config = dict(
    dataset='short read English sentences (LibriTTS-R)',
    hop_length=160,
    encoder_channel_attention='se',
    decoder_layers=8,
    decoder_mlp_ratio=2.67,
    decoder_positions='learned',
    eps=1e-08,
    warmup_steps=1520,
    weight_decay=0.1,
)
Rows from block 5 of the text decoder, named by matrix and row number. Rows with one number belong to one neuron. Each number is 128 + 24 x the weight over its row's rms, rounded and kept within 0 to 255. All counts start at 0. Numbers have three digits each. After the name is the row's rms in percent of the matrix's.
# gate: MLP gate (decoder.blocks.5.mlp.gate.weight, 336x128), inputs 0-127
# fc1: MLP up (decoder.blocks.5.mlp.fc1.weight, 336x128), inputs 0-127
# fc2: MLP down (decoder.blocks.5.mlp.fc2.weight, 128x336, transposed), outputs 0-127
gate.242 101:165106120106118129130089150193165128139122156122120045104115119120110148127137123158144150162128132128123165132137148120171118146128128128123182124090120141115112144128099083125125131138175108121193092130114146115116134128157129126103129082114133132172168130124147092111121136127116130116134115128171104169067115116099142125134147115147120126134143137122073129100125147127104194141126
gate.243 095:128145090135141103117145127132134128140188133129127128134085081127123187145121149095117130102133175125154085100102133123102121127154090129128137146119199133145159117114092120132129132103126116178106126120118144127171131163126128119137130131131119082116128127133101130129172073149119127143082110138120201133148131128129129113136081138141139126133134099111159125194125129128129196128126
gate.244 098:157078146138128135133123089130117121130121131094128139158122119125145150111136166133128132101181135137100084133141155155124143125129132095099129137139126146058060085068164146127175126127142158112130128118129112138112121090154130162113132156127128121125117168131172109096169113111128124125130132128121126126087125123187140133057100127154140108127128123179129130125128131128064123151121
gate.245 093:145109140125126117128135112145114146144100126127142127118106099131116129158128144129116115176135174070189095147155128199126131127130125153109155108155108122119128098130153124141156119131077162070086104116116124091147127131157131127153134163189112131110114127160072189118124134171130112123134145127151150124103122113184129103128126114129116133128126114149091150126125152078119088128131
gate.246 098:120148143117132121130144126136137120128125128100135133126136148172117141135119162145133141132155158093128074132139128079131151138106104094132139149143128108130123170120093104097142091128204136120143150100125128118121123128129159173145082107130145106124110124129102146117149134120055172113122113115166101105125072128102155102086113117162040093123137129155167151139103120137132137111126
gate.247 108:118118126128139120068139132092104112130111123128111113143129126128087097124127119082128176087128157144167122127151128119146125145130125122119125120124149122138113107096122146124135124128175129089121135168169146120172163127124109103155180110101127115102138152138101173124114135094145076123125128124129034154133128122106114105153156128124131132119156135180094125163188183147126144148131
gate.248 100:199128128094128135100131110145116138116077103148139085133141126131130107132126163129133117136131131122096127124137098141119125070143126138122128127113102121129147124107136115114139169100129126079116129131130130138128122132130129135114127092132178153147127107147143139069086126118120144161124192091121128173114114199127128140126107101190141142122132132153155073113184105128134165077103
gate.249 100:111129174079146059128116128109134124120145128127138154126094121140139135175139142092114135113133092140121130152120118120136128160136123154103126148119137132090153129151121163128074112177137130096127114100078154134093124126145119136151147137121130116129182165102106094095127142136187129090127170090103108132138078132194085121099101107148177098129111128131142129136128148114149128144142
gate.250 093:183123102133082142144177100127148148129114151132145142128111123122095141131118105162122148117127127118137125089135124151121123174071159122125152120066131128125118125169137092089077137128166122129116155103106095101094131121161085136154093128126156130107169132122122129132180132165128183133148139141112107125122113169128113136133129123155169127111101111128146071125106097170098147110122
gate.251 093:130074114128152089122095160163127129143122112151095148126131180130106136100153125177129121131073092130137129144137137101133133129141121128134135096148102129134113150168147122108121127128155121143141091126126130101128122128045129116118106140159119108102131141120078114143136112129081146099106173139099095122134137132123158148127125156125161101085127148158103152111157116226128128136114
gate.252 098:120102127134130101105126113128128047121098092133137136134160134121129127086120134128117155142110151079134146131133146113127155129109130148136152149065129090105149104121123128129118126118078148146131179153137131117118126125105084141128108169129144129145130128132127075175120094086123128105154140125147117113098119151195131063163182155131126123146128129134107140076164126114123126171132
gate.253 100:129139109138110129099125144167149126125124126149113119130099116109128116139091157088123159145152134065112128051090105171188106132130126181140133122151123116123147061139119162135135074142116129124112148129128183122122127136094128134094127105126129127154100128128139149137129132132157183129121081097166120145133090086127128084143081119128144130145121131162127128131134179134125113146127
gate.254 098:137171163109125116016167130124135119154130118136135102195078126138157156122168168159096114122128130132119132084122122107099122153127136130137132092083128135113127123126107109125158137136074117129128122162138144116131166128143113120129127134079151147134136092120105147134136135121130135067148140113120152162163107133123084133094125116111140120129148128124129084147102120154114093128108
gate.255 101:128104126107167129150130158110129152161100128088128131130129130200150127115130103146112111112142171154130163096121131137122129126109191130143119131116128091100139096126130130104142131140120128130092136090128104105127089129133179123144130171128129126126132129165131154111097143075167105133157149138129101132119128125130090130070168108125116164119125061128134091091148108143147057154130
gate.256 102:093109131108148127103130143085115127144109097098106121122127142125135131095122136095128130174154128138072150144128126142062128127142109128118132108157121126127131135118148129093133155153133142134158170104112153145108111121141132135121127147127150131100144157128184114128102108152176151126100155142128164156149129085006080117146117124116089141101129085133148117135128117129155127136149
gate.257 101:127130126124084099135164120133129105082132177135118149144152126122158150168139130081127085128128153058139136142136109114110179148121156137132130161134140103127126133135098142127151137142113101135128140131118121111106094104119140120132145129130106154129087126167107130133207168125113127169127093142153124083129091196132100142129135089128122098123124151126130129079085087087145112128127
fc1.242 097:099145154102109125140125168136143160101137127126127125156116176113134105123135096119173096081115121146172125145069151111129076144109129133131135087174128124135113086128148126126110141096141086143138119183125161130127127116168145126151119127096164127126130143145128130116131110143114128130214130138110160067128115108142130134104116145113120122143128126104128119172116140127104150205149
fc1.243 097:165126187179127129094138135132154161140114135111128103132108154121143208096123112083117114124105129129127184144134128150098127140169124131133122128129133093123194111085127119161119148131122112186126160129106124130125117168061124114140134108192139126164078123080139111132130129150128125124143120091140110117109163109128130093124132129144136128141152134127126106082142131128121123139107
fc1.244 095:108130119131128129102119117118120091119131090092119123141126110117139177127140125145072129114127135128128117169156134141114202127126130131125165126143160128070134128125126148179163131141127118149120134125114099126115128127092135141129189041154126165125138147123125128130180122146132121159136136126190078121116132158123136097144140118128106122106126133205127122127105171126134128084125
fc1.245 116:145038127176155094085110134110113136184110143137114150119128101139116126120147113116106182127127118129088176125116141124145125100141176090116123127128112169123133159081126115122114093086135131152128129130075108149140125107128132110193132136118126127050129161141133126152138131134152133127128159147128103113108140106123120120127166129128128127144132128075146116106159139131133172136107
fc1.246 106:128124148128125128179112145148133128129069159154093127142128118097135099129172116135067144078157113146088139108120129196117151125152089124148142130126121128103121134110117164149174159115139130155125114103105152112138134130100130136103128137140090100098129099212099129111106057143123128130106127136133130178147147149132109132124122127148077114119126125081124140126127140151152139127111
fc1.247 100:117127150173165092101152151138142136106155119130162155106137138126128123126115109126155128150067128130126118153166136206123135139088114100080124126134111133132120123137103079127121124140135129164104139122136156128135114123129102175125123126137141161094122127163137148107090118134110118167128129127106120122142173127126133109129081144081167109091065077131119165183126135149080127132146
fc1.248 097:061118124113120157133128182119127127186162100114127128133100156114137149145130130141207149121117052117107134114052110129190139146111152136129100149134129128128130126124127122142126139115068121163165143102169128167145100124162115147098168154126141101136127129117128088128125113147120096136143091114138139139135107131133113132079126147119128137133134128094137102125141117096119123119129
fc1.249 097:150131119127126127126169126122159127114144131152144128127184116132109128136100118146172102127129123090146141104129129137142126094119174143034095184151133144121154148127158125161129118122130177128101112116162183109134102110140078111086127208125129165122150129101128124098151141128141120103115162129118137131136154114128124096138105110117137128079119153124083087119128130111104134128128
fc1.250 095:180130131131132137091127138119115150139145184149115085132117143173103129129133054161109125142127073133130145112133130130130128124128119125139118128129094127134128171119145148129107137140108110139124134121141172087118096117129131123144121154125162154131128110103209117121104120059129128094123141135131105112160136135115150134092130134084106127079066143160103130128133133168195126126145
fc1.251 096:105125145077065140067129124144128127133127141187150131129123115104117124143143089104182095181127126137109132090118124124114110152123138128099150119127098130151128122133159146137145128129131141086161131136126143158051114129157136090128150121058137143125153119096063110126114139166129147119131128135146137151138112125097149148111111133119128125109126120126129130115126127082208130129139
fc1.252 097:152104149110129128105129122118149098126140130077087128121183148130124120130132128101113139193169128129173177129132093115136151102139103129145105069151102123110146093118159129126132126132109167132124127123136108029118112130126133151136128137132133127122127086122161136123113086130178115077128151137129129088134134132123135102169129125136164125127124205129119127153173128118128133129119
fc1.253 095:101181104126149111112125155128102094128171126126168152136138138122150130136119110127135146099116111152184119128138130140106124139140120150127120131116092123145113123138173144143118111100150097129134131148186126110124135128125076129109148149100136133138117129122156166093126144043116155132128119129135110080143153137167160130190128059119118096154110124162130173166135155107123111080128
fc1.254 098:140123161140145106128113125102136130129138097111167134140128129133111129120127161164124107138128135086123124130132042120128139152135119161128131126112126117157080161116082128155128112145141115141172096128148148167106136125137123132095126133127204152115108095128157110155231083128124118102101133139128142143117144094130136132122139131102080100129144167080127107134080136127114130134127
fc1.255 102:120123143113126146121138101198137126095155113138140138128113126128127125115098152103150131134108185149082176122137118199158130131109141159119118093098048125126131166175114129123128153126136127130130121143127106082135109134139136135164186130180139116128157134115127120128096056113130154073134141129126117132146128099144125145123128133121087149152119128104128154132118105163094108127131
fc1.256 090:123114187144131095122076124126132063119143162098126157090158185114126140113129161153094129138107118130160126105124120121127088127100089099088115118122128142127130103111181127150148146133147152175101173121126129148144129112138148135128133134122128138089119184110129072133162110122129168160127123153111127149122118139098145121146125148173103115080128134151134084157152124120126093135090
fc1.257 095:159118135159105128121129082147127122121134149068135129118107138133158141129113127120141160097084146135126144192128127126128086164098144118088163138102140103128109126130129168125131125172096138139115128139147147128141114145137147119157125126086095128099128167128130152106094130114160119133159149084134155131099203175125120128152106094129133061166130136138089169102134133126092150125102
fc2.242 100:111140115127121138122128107161110145124113146127099138106133089162198127129144150089123112132128186101168125113141059170083149117132172086124128126111128123159129130133131128115158127128053128141120121095149100109136134143102133190117151157125117173145103127088099121136136125135159161150123152118139115136129122127161120121104147131119130108132136076173135102098121162139156149103155
fc2.243 094:119139066129151115112142110128131112129164127125128106113114124134128128119146156122185147136125134128130099139156113128191144129140140128149121122094104146151124138139124108128106105101068137103165124123161140110131099158162137112203129157107094128102131150165133083101107037128124095121126092123135128132176171146133156133101120128103162130138122094109141124129126130147164112127084
fc2.244 099:127161176128118127138128128134106126105134127122150136147128127133095132131123133128130105136227146124129138113097141115098125139115136119105148118104118122145130103138222173125059134122130150168126159135142124091126106115129151140127130142134124129141112180100132128098141126108128122116039108128125129128126150124128087111118106164120153105140119144065115174128137137137138084135137
fc2.245 109:128139150089117118162166122105131096189126129129129155106143125146089128126110115068094131161145083126107120132137126121153112112128134107122132136148092128161112131169123143147196128132132129129133131106134127122135133154074154096130116139119130071129145192128101127126123119144131128121126133106148135123164096130137112118122150217118111145097060128128144122099162084139161130117126
fc2.246 100:153121096099130098143119127064163150128161090119113112127115133112111126116127128125130084126135122146150116143137162126125124120122088135128146123161128136130142144189128116100124133141203134166154141141119121153127128149120185129144125095132159130144129172118113136128106137054170099065126162108124146153109112078159128100108122071126106138126129153128114159101128122099116123172121
fc2.247 109:131119128064068108150114129123158130154115152173128132110075119126155186123115072128128130110141120118128131130128168131122116083128127137108127141145124109153161159132128174126125084140159173144139164131127125129118152131125146130127095110127120121133129127179038119122128141160128120118094122119133127128118118129126128123108148123127143218129148150093092108128110113113169155133118
fc2.248 094:180128125103127098119133147099122145167132131122132134161144179086144116149106148113109154112130153137132103115127107130132064195126124129136090164110131098137130118122108129104138127117151181128131143157099125110110128092134164126104176128134136104120106070149172129132085136113129126124104119161105125139105128100145170148129127106123134127143152111145059122159105126161150184161105
fc2.249 097:132147127148147093202127137122169093114099127138092134128122138128141126116153139138133129113141128130097131138114094122103127108118107161128175138153131126112128131109077084145137169133101086097186082158088136126120128119160112100128126129104132125154163132132128191145141149134129120088159107166128126134107137087159152142109155161175080109129083157120134111096106150134094133124123
fc2.250 094:108132128133122110115126127133130087129135103107135141117129136133129103130105138120165118167132176132142080154116127142142126099128114082088177143146171107128147133129119125124128103112151160143127147128096128114124145096144121112124104130205135113127122130128123128104115109151156126151144084086160195180196127088164129147145129073113144143121125120141119103192128125127126152074128
fc2.251 097:115123122150117144219123118106148099123130145127129124103093129140111129141087128090130136087128152194107131137137131145116127131118125142096130135191138074151128080119110128128106132123129092108127110127096124058202132138130130136144132147148112107132129129128187126118137168153098131128122133133156133064144125115117146133081149126100149141166126134173135129127128127127125122129094
fc2.252 100:150129136140085151132138163153132135126150135099114130166129126133105143161140137126139078036133124126116135123128122129138122143116110118129119129145207110075099135155157102123130094125127120116143131098131097128090140148127145154123127127068089158147121092045135142136149124111142169138139139105150108130127113118123127143120173183114120127112132093162127142127106128078132110130126
fc2.253 092:125114154083130124132122117156129139131071109122134083090175192150128126124170140146184128125183102138127122151122114117138105115125125117102125133108127094121110171130097159121165173154135110130116119064128129102162160147122125128128126141178128118125131118134119114131131128138127140139136140104115106175102080161154127166123086116124112155146167132139131128075104122124162174133096
fc2.254 094:085121133130120075101147121156094102126188111100128178071099129128153155128124118129091144163159164091125171123109160136081155128130080103118130127129130118140171126088131128088113148098086110090117077155149170129113142143122127138141119148139122132123131144132076126124129124139146097130158200127121130133129128125129115122119151141166141116176120157145136128144141108145104146128129
fc2.255 100:121080119105128127095163146086132128128128151101124132148132127155138200117128085124101136141123045123199133142122144130086082126121117157093128120183149140156128107117169119167121075123077122122147132107157128175135164102127115147117157097122141144129118106120112135170110142161115075161128128127143121107120129140125120123134146113093130130118125129127133113130136119143159129169130
fc2.256 092:144129137112125125134129131106123144127127137156129136092133128119127112141114119128156130141119157098087120132101126128134162091128169151177149121108074124166168128144123154081135077093091127109179117130167114107125136159106122112131131080142129100193128110118187126123152047148065129113159140127087145129134122135108133118158129073136119128134160114103133140121126125148111123118155
fc2.257 101:147130119131128134140128111082173100097130118144123138127095084091128126131129103112043120118148151138133127174108128114096132117129127131127212162137142102138163138090100147103125141115129128149160149125143137107113160174115127126143166129158139157128125118108128112108123130127131126094127161143068128132115114139145182131133198102138126141116164130127139123130094112119105117122193