config.yaml
encoder_arch: "quartznet"
dataset: "short read English sentences (LibriTTS-R)"
encoder_drop_path: 0.05
Rows from block 3 of the text decoder, named by matrix and row number. Rows with one number belong to one attention dimension. Each number is 128 + 24 x the weight over its row's rms, rounded and kept within 0 to 255. All counts start at 0. Numbers have three digits each. After the name is the row's rms in percent of the matrix's.
# q: attention query, key and value (stacked) (decoder.blocks.3.attn.qkv.weight, 384x128, the q third), inputs 0-127
# k: attention query, key and value (stacked) (decoder.blocks.3.attn.qkv.weight, 384x128, the k third), inputs 0-127
q.8 102:162167129128119134128127203086114118132128137128103128133135147176126129142109129104127084125126121111111171132132134151133084120148127126054128149093072129122173161151139126128160127061162138128128140129124128087135137128114187115107106133166112117122113123131128104101138096126122132203115129177125128123127091129131198108128146136126102129142120115128127094110159128129132145121128
k.8 107:126166113128127089128131149110130116128169074128128137132130135084152093164072143141168131113123118128126089085128128126110131142117117103129157129167130084129128132128126130124132129114124081125074138112133205113123134117101115127151128143236155128147128132154127134086128128124100124124164128101127100114140094158123124104105129117136128128142144124141132147141126134127132124040134
q.9 110:093117101130144145128074206127104070128122113128104142121109152127096129147128123154123128120154129129083130134128127172127120123064163129143111127118122131138128128103133130079142105110182170160120141128132080135152140105126131189120142152133169121098126094128128181139123118128124187124120124127157128138128146125117128127146106135129124128176145082137126185137101127085131099108128
k.9 113:147132122118128129128128127131132102083132150187140128126136126100153129137128122128129128130141128127168078151124128116140109089126128106129123124146167056161147122128154093159161082127036140129128131165125108175105127147127126108149127063179123121119131169141143127137128130127084128124109156131128109180110131199128137115132122159128128128136128126130128127063100099129116133104119
q.10 096:128144134153178102195086173109128091133131142085138104171118119111109144095108151129127123134128114121121130111102130135129128128089126131105132128136156129166124090175127117153147115130123104194139128124128134101094134135098128171111129134128127095128112153128157135049141133194127124178101127118133110136128084132129128184128114142129123086126141120113175135133142075113110140128127
k.10 100:150140077156130121101121093098128128096113137128092158128172129111179121165142127128126120124125104137128137102128157128129139130106172109128174145185146086184127127128127134144127129124135127151127128126126128127140129127129153139132128119127112120128144126128073133113092143128184128126156158074126128108126105173123088075143226134128099128143127121132113133148125130108067175128133
q.11 097:154083150126121134147096115126126120169097120126197157144099096062090143126129140155143127070098175129108177083102126125128135141128129129124128138120128128127128123128095155094144122144127120164087084130142123118126210159130134166127127161101133102134124147129124125108128093158113118160164141104126129113163077130162140131117101125139155128127128131119158159122130127088122150146101
k.11 095:128128152138180140128128113131126158136129182122130144093110128144175130129171089159106128133127128152127131135087113131183115129103129126128150129145128128147109104128120129129124109118129127121123129191130128130128067118062128097163119128126128115110130128097128130129126187128129128143198160140100127112069101127128122127048176122109128127145127130131111110125132111128120194130176
q.12 115:129125175105125128164091114128141161115089126123159118160128114140138142130134128101112123127126125131161136132127106128096153168128152102130128130105133130089128121116083117176073127131118149127135145065102124068151139237128128137135112143194099133126153179126125136131115128142076120113132121104126150086140110128107126127125115114107106128161125161131134157128134131128150127178146
k.12 115:171116129130102095110111127088130140134129111116127122130122122131129127125128089126129144152147128186128131179128168114160158132129129142123112124128149115084133128092131127152113126093136118130182106128126131132099127100108128128134086121088128170125093128005095104128129157130137140132166142171145128125134087137128128129082150153131083102074125143126127128180149131142130126143129
q.13 094:120122126093127111114128072128083128131165126128111128127150127128125125129123126128084129134126153130136132159165122111128118128133098127122138130130129129128128128086208128129127146126129100156128159155154197127122091126127099128129125158127128122134129131120162123128129136217128127119139124135147134121129128099086128216120059128108139127109134063083141184129130129164128113129151
k.13 098:129128098128088138128128127130074128128128142157142116147128129168127135130128118127097099119132131128099196107128073134086132128128128129100132118128128159131085176128144153137178157129104202126128090130128126141122139129128218133136071129091126127127130127123100128159095150134164093128130164129150128101124123130101125115129128128113166128125087104092208127123129140131128127132119
q.14 101:123104138078129102132126104130146149146131126117126111128127136128133115129129183141110136159116127133110120130136107128094128137129121135193150157127146127150120158127141161156084135035116143139119151109105129127127077207127127128128096145127138116128111146126123130126123123158124123129154140129137117129111128147131128184131102125099102125128130120124177154180081093103073053130162
k.14 100:139128115153107101126112129144147128129107132243123128164123125111129169172143145095128099127129132140132176121125138086145121129127128161102143113142155094128128157105146125132112116152157187107128125107186153126129128129125133127133107128101118130080128127079101127161131124093189130126193128127157154117109128128114121135130128204129125123118109123130128129107109149128093150128125
q.15 077:128124128162127128128133151080123128119155126147115121123103112128100128116080130099114126128232126118084135126123129130130132127129110099105137128111128128128128089147115128126142158116120145130056127128107128065132173152145124137131128125084157127138138127131128105134152127111128131117107124129127140151127225128128149129116079127127120197130128132075165127128183149127127163128129
k.15 076:155128063088092143128151131131129149113124142134095145129108129130139128127130129127128161123124159125127127138132125128128126128128127129080102128136123131129132128135098128142062072110095127129123139127127127129128125113128166117145140129128142128131142101128127098067129142133092105046126140126104115160075128122128164114102129133104128252179129154106152131140128180128128128128128
q.16 092:133130137090193056178101140165144099127130150136097116124158134135096114131128122135187144128187132138129055148167138122122125128100118136126138106124128165152124123126185065182124131127140115128128090129124141150111139122112128126083107196130088148128119123091167135128129129128164128142125120128123128131132125170128118127128117128145140107132123176093129107132128111128130125118119
k.16 090:143116074164140129128049074179098142123117068128127122128143133132128130127128103104087127099122114128128127128131128116129137117134158132128136128141139128154159138128128129129100155128110136135042126123135127129128210158156128128126139132127131099128155055128178137127088133127148122146128110128121147128130088210129088121151137118125140115126128113123122172141139125130109128112117
q.17 093:132133125133162127120128131128198128129128051146128116069123126118110126100094115147094098128153122130057091175127113121138128128152152163128128194143107154128148084125148142125160124126113129188123131121151073150118131141131119136158149162136148136128128074167152131129146128146128138127128118113147131128100114124142128132106128129123134128069129115103110069097128161118126108129105
k.17 091:116132119089128131129128150150155107128128157136145162127164128151134212131135137131104061128171149127129128129102128083194142119095142149087126128129078129103129127138158176128122104135079127128128146143124111120127112129128180115107128112152153128148133127163196098127128114130126070130127108099128085137126129127129132127179128128128124128098101093140076130136083129129132128106128
q.18 080:100126100128096121128127110127126127128227078128127128087128128137130109178129127130128128136122131118189103128129125122098129128123092106141145113128188096127099121113135126128116165128128153124124187142086174134113128144126102128140127129146129132157099195103125119127121108128141150110130130137155139125132180128129128191110056110148131147149125134127128154170128127176126133128153
k.18 069:128128126082051128124143128128127131086109128163128101154102152128131128098124124128128128099126130128128128128159170127123118128128128128103163125123129128129134146119128129128151126139202149128123073127162143179159128124219131128175128128079124128125128128090112127133129197123166136147128127116131129128126127115128102128139136121129148128142109127064220126104149128137128123122103
q.19 076:128122139132146054128143127134126142086128128100127126118130083099128144098109129121126122096160130136134128104127125128137130126119138144127148136123147103130113126138127170163131075126116096122129117139203147133128128162074045139129129131125129166132126127129096153076142170181165125134133159110133064159130148127127098139128153128128127191126169129125123123128113128142069126112106
k.19 082:129127129121129124124128118121118128118073125128120126136165125127128144128118123061120128056126128111161152127131132133130169128138212128106128128128039123127083165163130128141127128128137134127132129143104100127163088159148127129055136191128080090145131121128118099128128126129131126129164131127128127128126131129128078126136158185128128169181118153128129119128125128156126128146121
q.20 099:136153083094132128076123128111156160128128169098125184130115120111120127143125127129148131130156142135128128150129125131156126147128125126125126111179127126137118128125115102123131212133148093160127129121128131187092108094191129138101155128129112111132125131146130215122132120125132128096099120127128128143117196125127100132126144142107113091129149099131108128075124119051148145128136
k.20 104:120140128144094141179118141157083129140128127128128135094129110119100123130132129128129127168130126126130147166128078127139145098141105128151117129125128167164118053128144162193127101129119127157119138102061110158121116145134158129146110129127114082130104173130129125129110108128097133126092126129159128150120131129127149112134105077126142120142164046132108138113104122125082135201128
q.21 119:128113150152115065135097125141125097125101169100142110152112128111085111143132128101157128151108106096128124128086130124108081173128110125128135149202160127128165128124069171129126124128129101128130126115127123105100097103134127143129129132161130191142151111133194130143138142133131203165128178123127177139184118125123123097128115159129127120095124128124137118118137128129128124132129
k.21 120:133149127156144135126133096135114128135127114122128128148134133127128128176126119130120101155091128126149130149129137130129128072128061164128177108169127123125079109128114128130136144151134151162197101191116136099133138128128120126128128122129130172131140127077128128016125117131145119154128128132116127087178127167128094128126138098128128128127129129137122128120123087127067153091117
q.22 101:075116112151121123133123128122173133136129159126082128126096183129162144146110111132111155141167082070129128135126116169152129114113119133155109124142171128128120115099127117128133129100104139130091127141092133142130173153116112134075128108134115134103131169085104153127093085131143182133101105135127131128136186150101128119131116123132133151167126129179099131162172086130183135125150
k.22 087:132127104124123108128128097128139135069126137169103127128126128110115092105127123114176128091126165119137127126153172067127127119163125167087098127162128078174166127112120128129175128104176139124122114128114139171185152127225117129128122106172149129138145142112132128128140130126127128128121134080128129132160128121118132097133177130157128128129131134124157192126114127127107145123126
q.23 091:136146144130136140128129129126105085133150140124181132150127081095125132112157129127123158128143206155133135079104147188139127103068112127120177116067140120101133129097131045146127133075123118125123117130149118125150127106138122120093128128127132125133114174118152096140132128108131158126090130132127099122128153113152091130114127095144137128128119125129081180173120146098114141127126
k.23 088:151096122131124146150125116098126136124139130128130111156106105128179128118129124127128128112072096128106119165151132150100087189111159127134122139124149123129127136124110036170122106117094128129093130131121145132119132122149165081135128166082128119124165150131128128128143137126128127151090094125129162122127124186116125129108162116091129108213156125128126058127128128145131154143134
q.24 082:098133129129129143102146128085106125129100126118113181127135119154107129127148129085121128154125121105074128183121161129127140161178128138100126125159105152126172127126139067129160129145086137140088131131134107090166130130126138121126089141143120065128151043128150127180123096122095134145117121128117135127119128130157128128061128139123110101129140141145129128128178165101130095130130
k.24 084:126169131136083141130136129126127106128166127136157152110126126211127150129126131145149128134151128128125139152127128128120143133116125157158121096135128129147128129129128129137105128101106125128128128121117105128035160125059133128139128127148178128099128164129195093122128088128114099134129117086121128156124101129140155128117127126128121128101179103124128143128110139050211128128134
q.25 075:165105122103122170091128129196129128235128111125147132130133177122146115157170137186129125145068131133123151128132128123127119128127153134167134126131141107124111187126128128127097111115128159129117128128131076159125128116128128131147143133130129126129044140124124119128128095126129125113171157090144128069093125121130128127132138120134174128128125128128128127136126117128128127129068
k.25 074:119128150128129167128079146126133128128128142127138129119130127087129159117170128196135125133121161169123129130128126134130066128165121122128170126128147131127151120091108118058161121154128127104139128122172131127124088127129095114132127126114129138128078129153140127211154122122129128183109079130128127089085120094126121152139133128149128099126127118166129093044129132132128152107121
q.26 099:129157128113115130139062168128133126125135127185128125123156125128133130127130120128135128124106152146127088109131110127133122133152127128128152128062098144127122132123098137166128162079139121126087122177100128082141115123205145107107103128092159140110085144132128119129164097131055129142136125158150135117118105129128160127159148153070124128128085138129190128127128128126127125073127
k.26 112:128136098127139128147124139103154165130129127128128147128128151112129120138128182129127126138127128149151138125111128119126129102106102094140123128129173128114009117128129054111076113160110114110070139144176183104153125093120119122128089140183127137108130132128176129121124141131129125094130118137198144142116119125127128129129125126087130128116135125130167128151165139144108139116157
q.27 102:107139044164147126097131048110132151115081128124131128144128155131153114132128129133154152123128124131122132145131144117130124132130084126122114122101128069144089157144128146152126128109128176211121120127133153098148100097115158129134086128074110126122128129127118135132140161119114148087122136125132117131130129096119184116133162095128096162138134124110153128137154128131121115198142
k.27 112:119170132128128129089128135129127123124113129129116129128116164075093198136128129124136157129087153112130129055159146120101151100128128133070132128127128128119130109128129129201195130122129079128152125099183113128133151171128132160104113144131136145071136126131129122128118131060128132083113144147134128116092128102110163115105082122156128145123159135131124121130114168125129131141129
q.28 083:174128134129140116169168112127126136127128113128097141129134114127113128120115129097166129141124118118127100129105128130093136124166081127157153129119124134129128128128135132162128108120120127085134097117163129130112053139128114126086117128127106095164131127181122134206127141168118121130125129125116063180126132166174127127126198125097128128130145142101141099126175200127111106126143
k.28 079:102135129134127125177130128153072134170117107071129128132128071183093138128134127007110128135129129130129139176127127130117156128135128129128128094111110142128126129173139124128053137137127127132128143079136129128068123146087108106118129160120139141128129130128128129125122120128128094132129107128128130128098131129129128132124125173139058128109130108133128123128128126110190127129128
q.29 078:169170109143123129121163087111126122141096126098133126179155166129158130128171130157127149153124131155166121112166121119133152127109120127135128089152154121128132119173054079144128111127124196079105138110132093120128130121130173090147136180119134122157128134128127142081095128068118128123118134122128126137113192128127124134125130123128127093169116126124128128139129082120135162154128
k.29 084:128127175150088149126127102129128129130127129129122136130143130124129123128133129125169153166127115130118128103132130137127128142146113110130126200119125128127178123059091128134129128122155019129134117116183128110128130189129129130130152106091083128128128123129099076175100134127128131118085117105125130186129128128118127159127124128132128094152196128103128126104089149123131152129129
q.30 083:133153169078124053113156095113130157130131105082131156127139129092159129128120126152124147099116130128129129126132130136126128178127138156110132132146161121102128146128116108189145157124121087143066108124182132154128167171128138129107124136104116132126097129127134133091120124127129094146133148091127073129169165119129138145123120125105163088104101071118102143107138131126172164150144
k.30 088:096127109152113157131129122155115158133106128167126127101143128130125156129129123126130072112144119121120177091128125128101215171155104140128128128127104163131126107071137126152127170127151129139135129152141128128128112131141153130141130128129141067128141127118135098149128175122098083128173129079127128119127056073124074126112129115127128085176139127143106088128114128127128136160153
q.31 113:142162130128127130128128154142129147164128150109117168128121128130102132135128174129126095143122121144105122126135087134132101126151119131161056198124107176153116128110139128108097107086121132128126128127128086132080040125142126127137101124127106128086105149163127173119136119207126145128146128176169151102105064132143127101129146113131145112128128133129133127122127115128128109162131
k.31 110:114125122149153114138126130128125114129131128131144128122103097097118142136131133128128105135129151189131107113097140128128092129138128153108143126156113122127114108152121143128138109128169135131106154140128162129067128100085135126130072148128148152128089127211128150127124121193140154119125128168193127124127134127122121151176102144136093084066101118128128143105087128128093204124131
q.32 091:164128128169123164145132162093106136102131135129109139132127052105119126114128132109173098127128138127127185127075138121074175128106105114098128101081128109127084122131128085129130129128098125143125115172128128129107140104129085132092148136126118123132081127155127128156162176130119143125106127099106105105132131128151181131061121101128123134128175165131129128135139128128154128133076
k.32 092:124128106102088132181137163103126128134112136092131128120108111105126128125132128163123171110125129130126139190131127138085128140134128128128171125128119135145102129192151127128076092125101106128074155127150120192095127128128135128125129131035143128127138129129128129108110165148135144140113184121073129093095129145160121120117152101114112148131197128130127114135147163128149129132120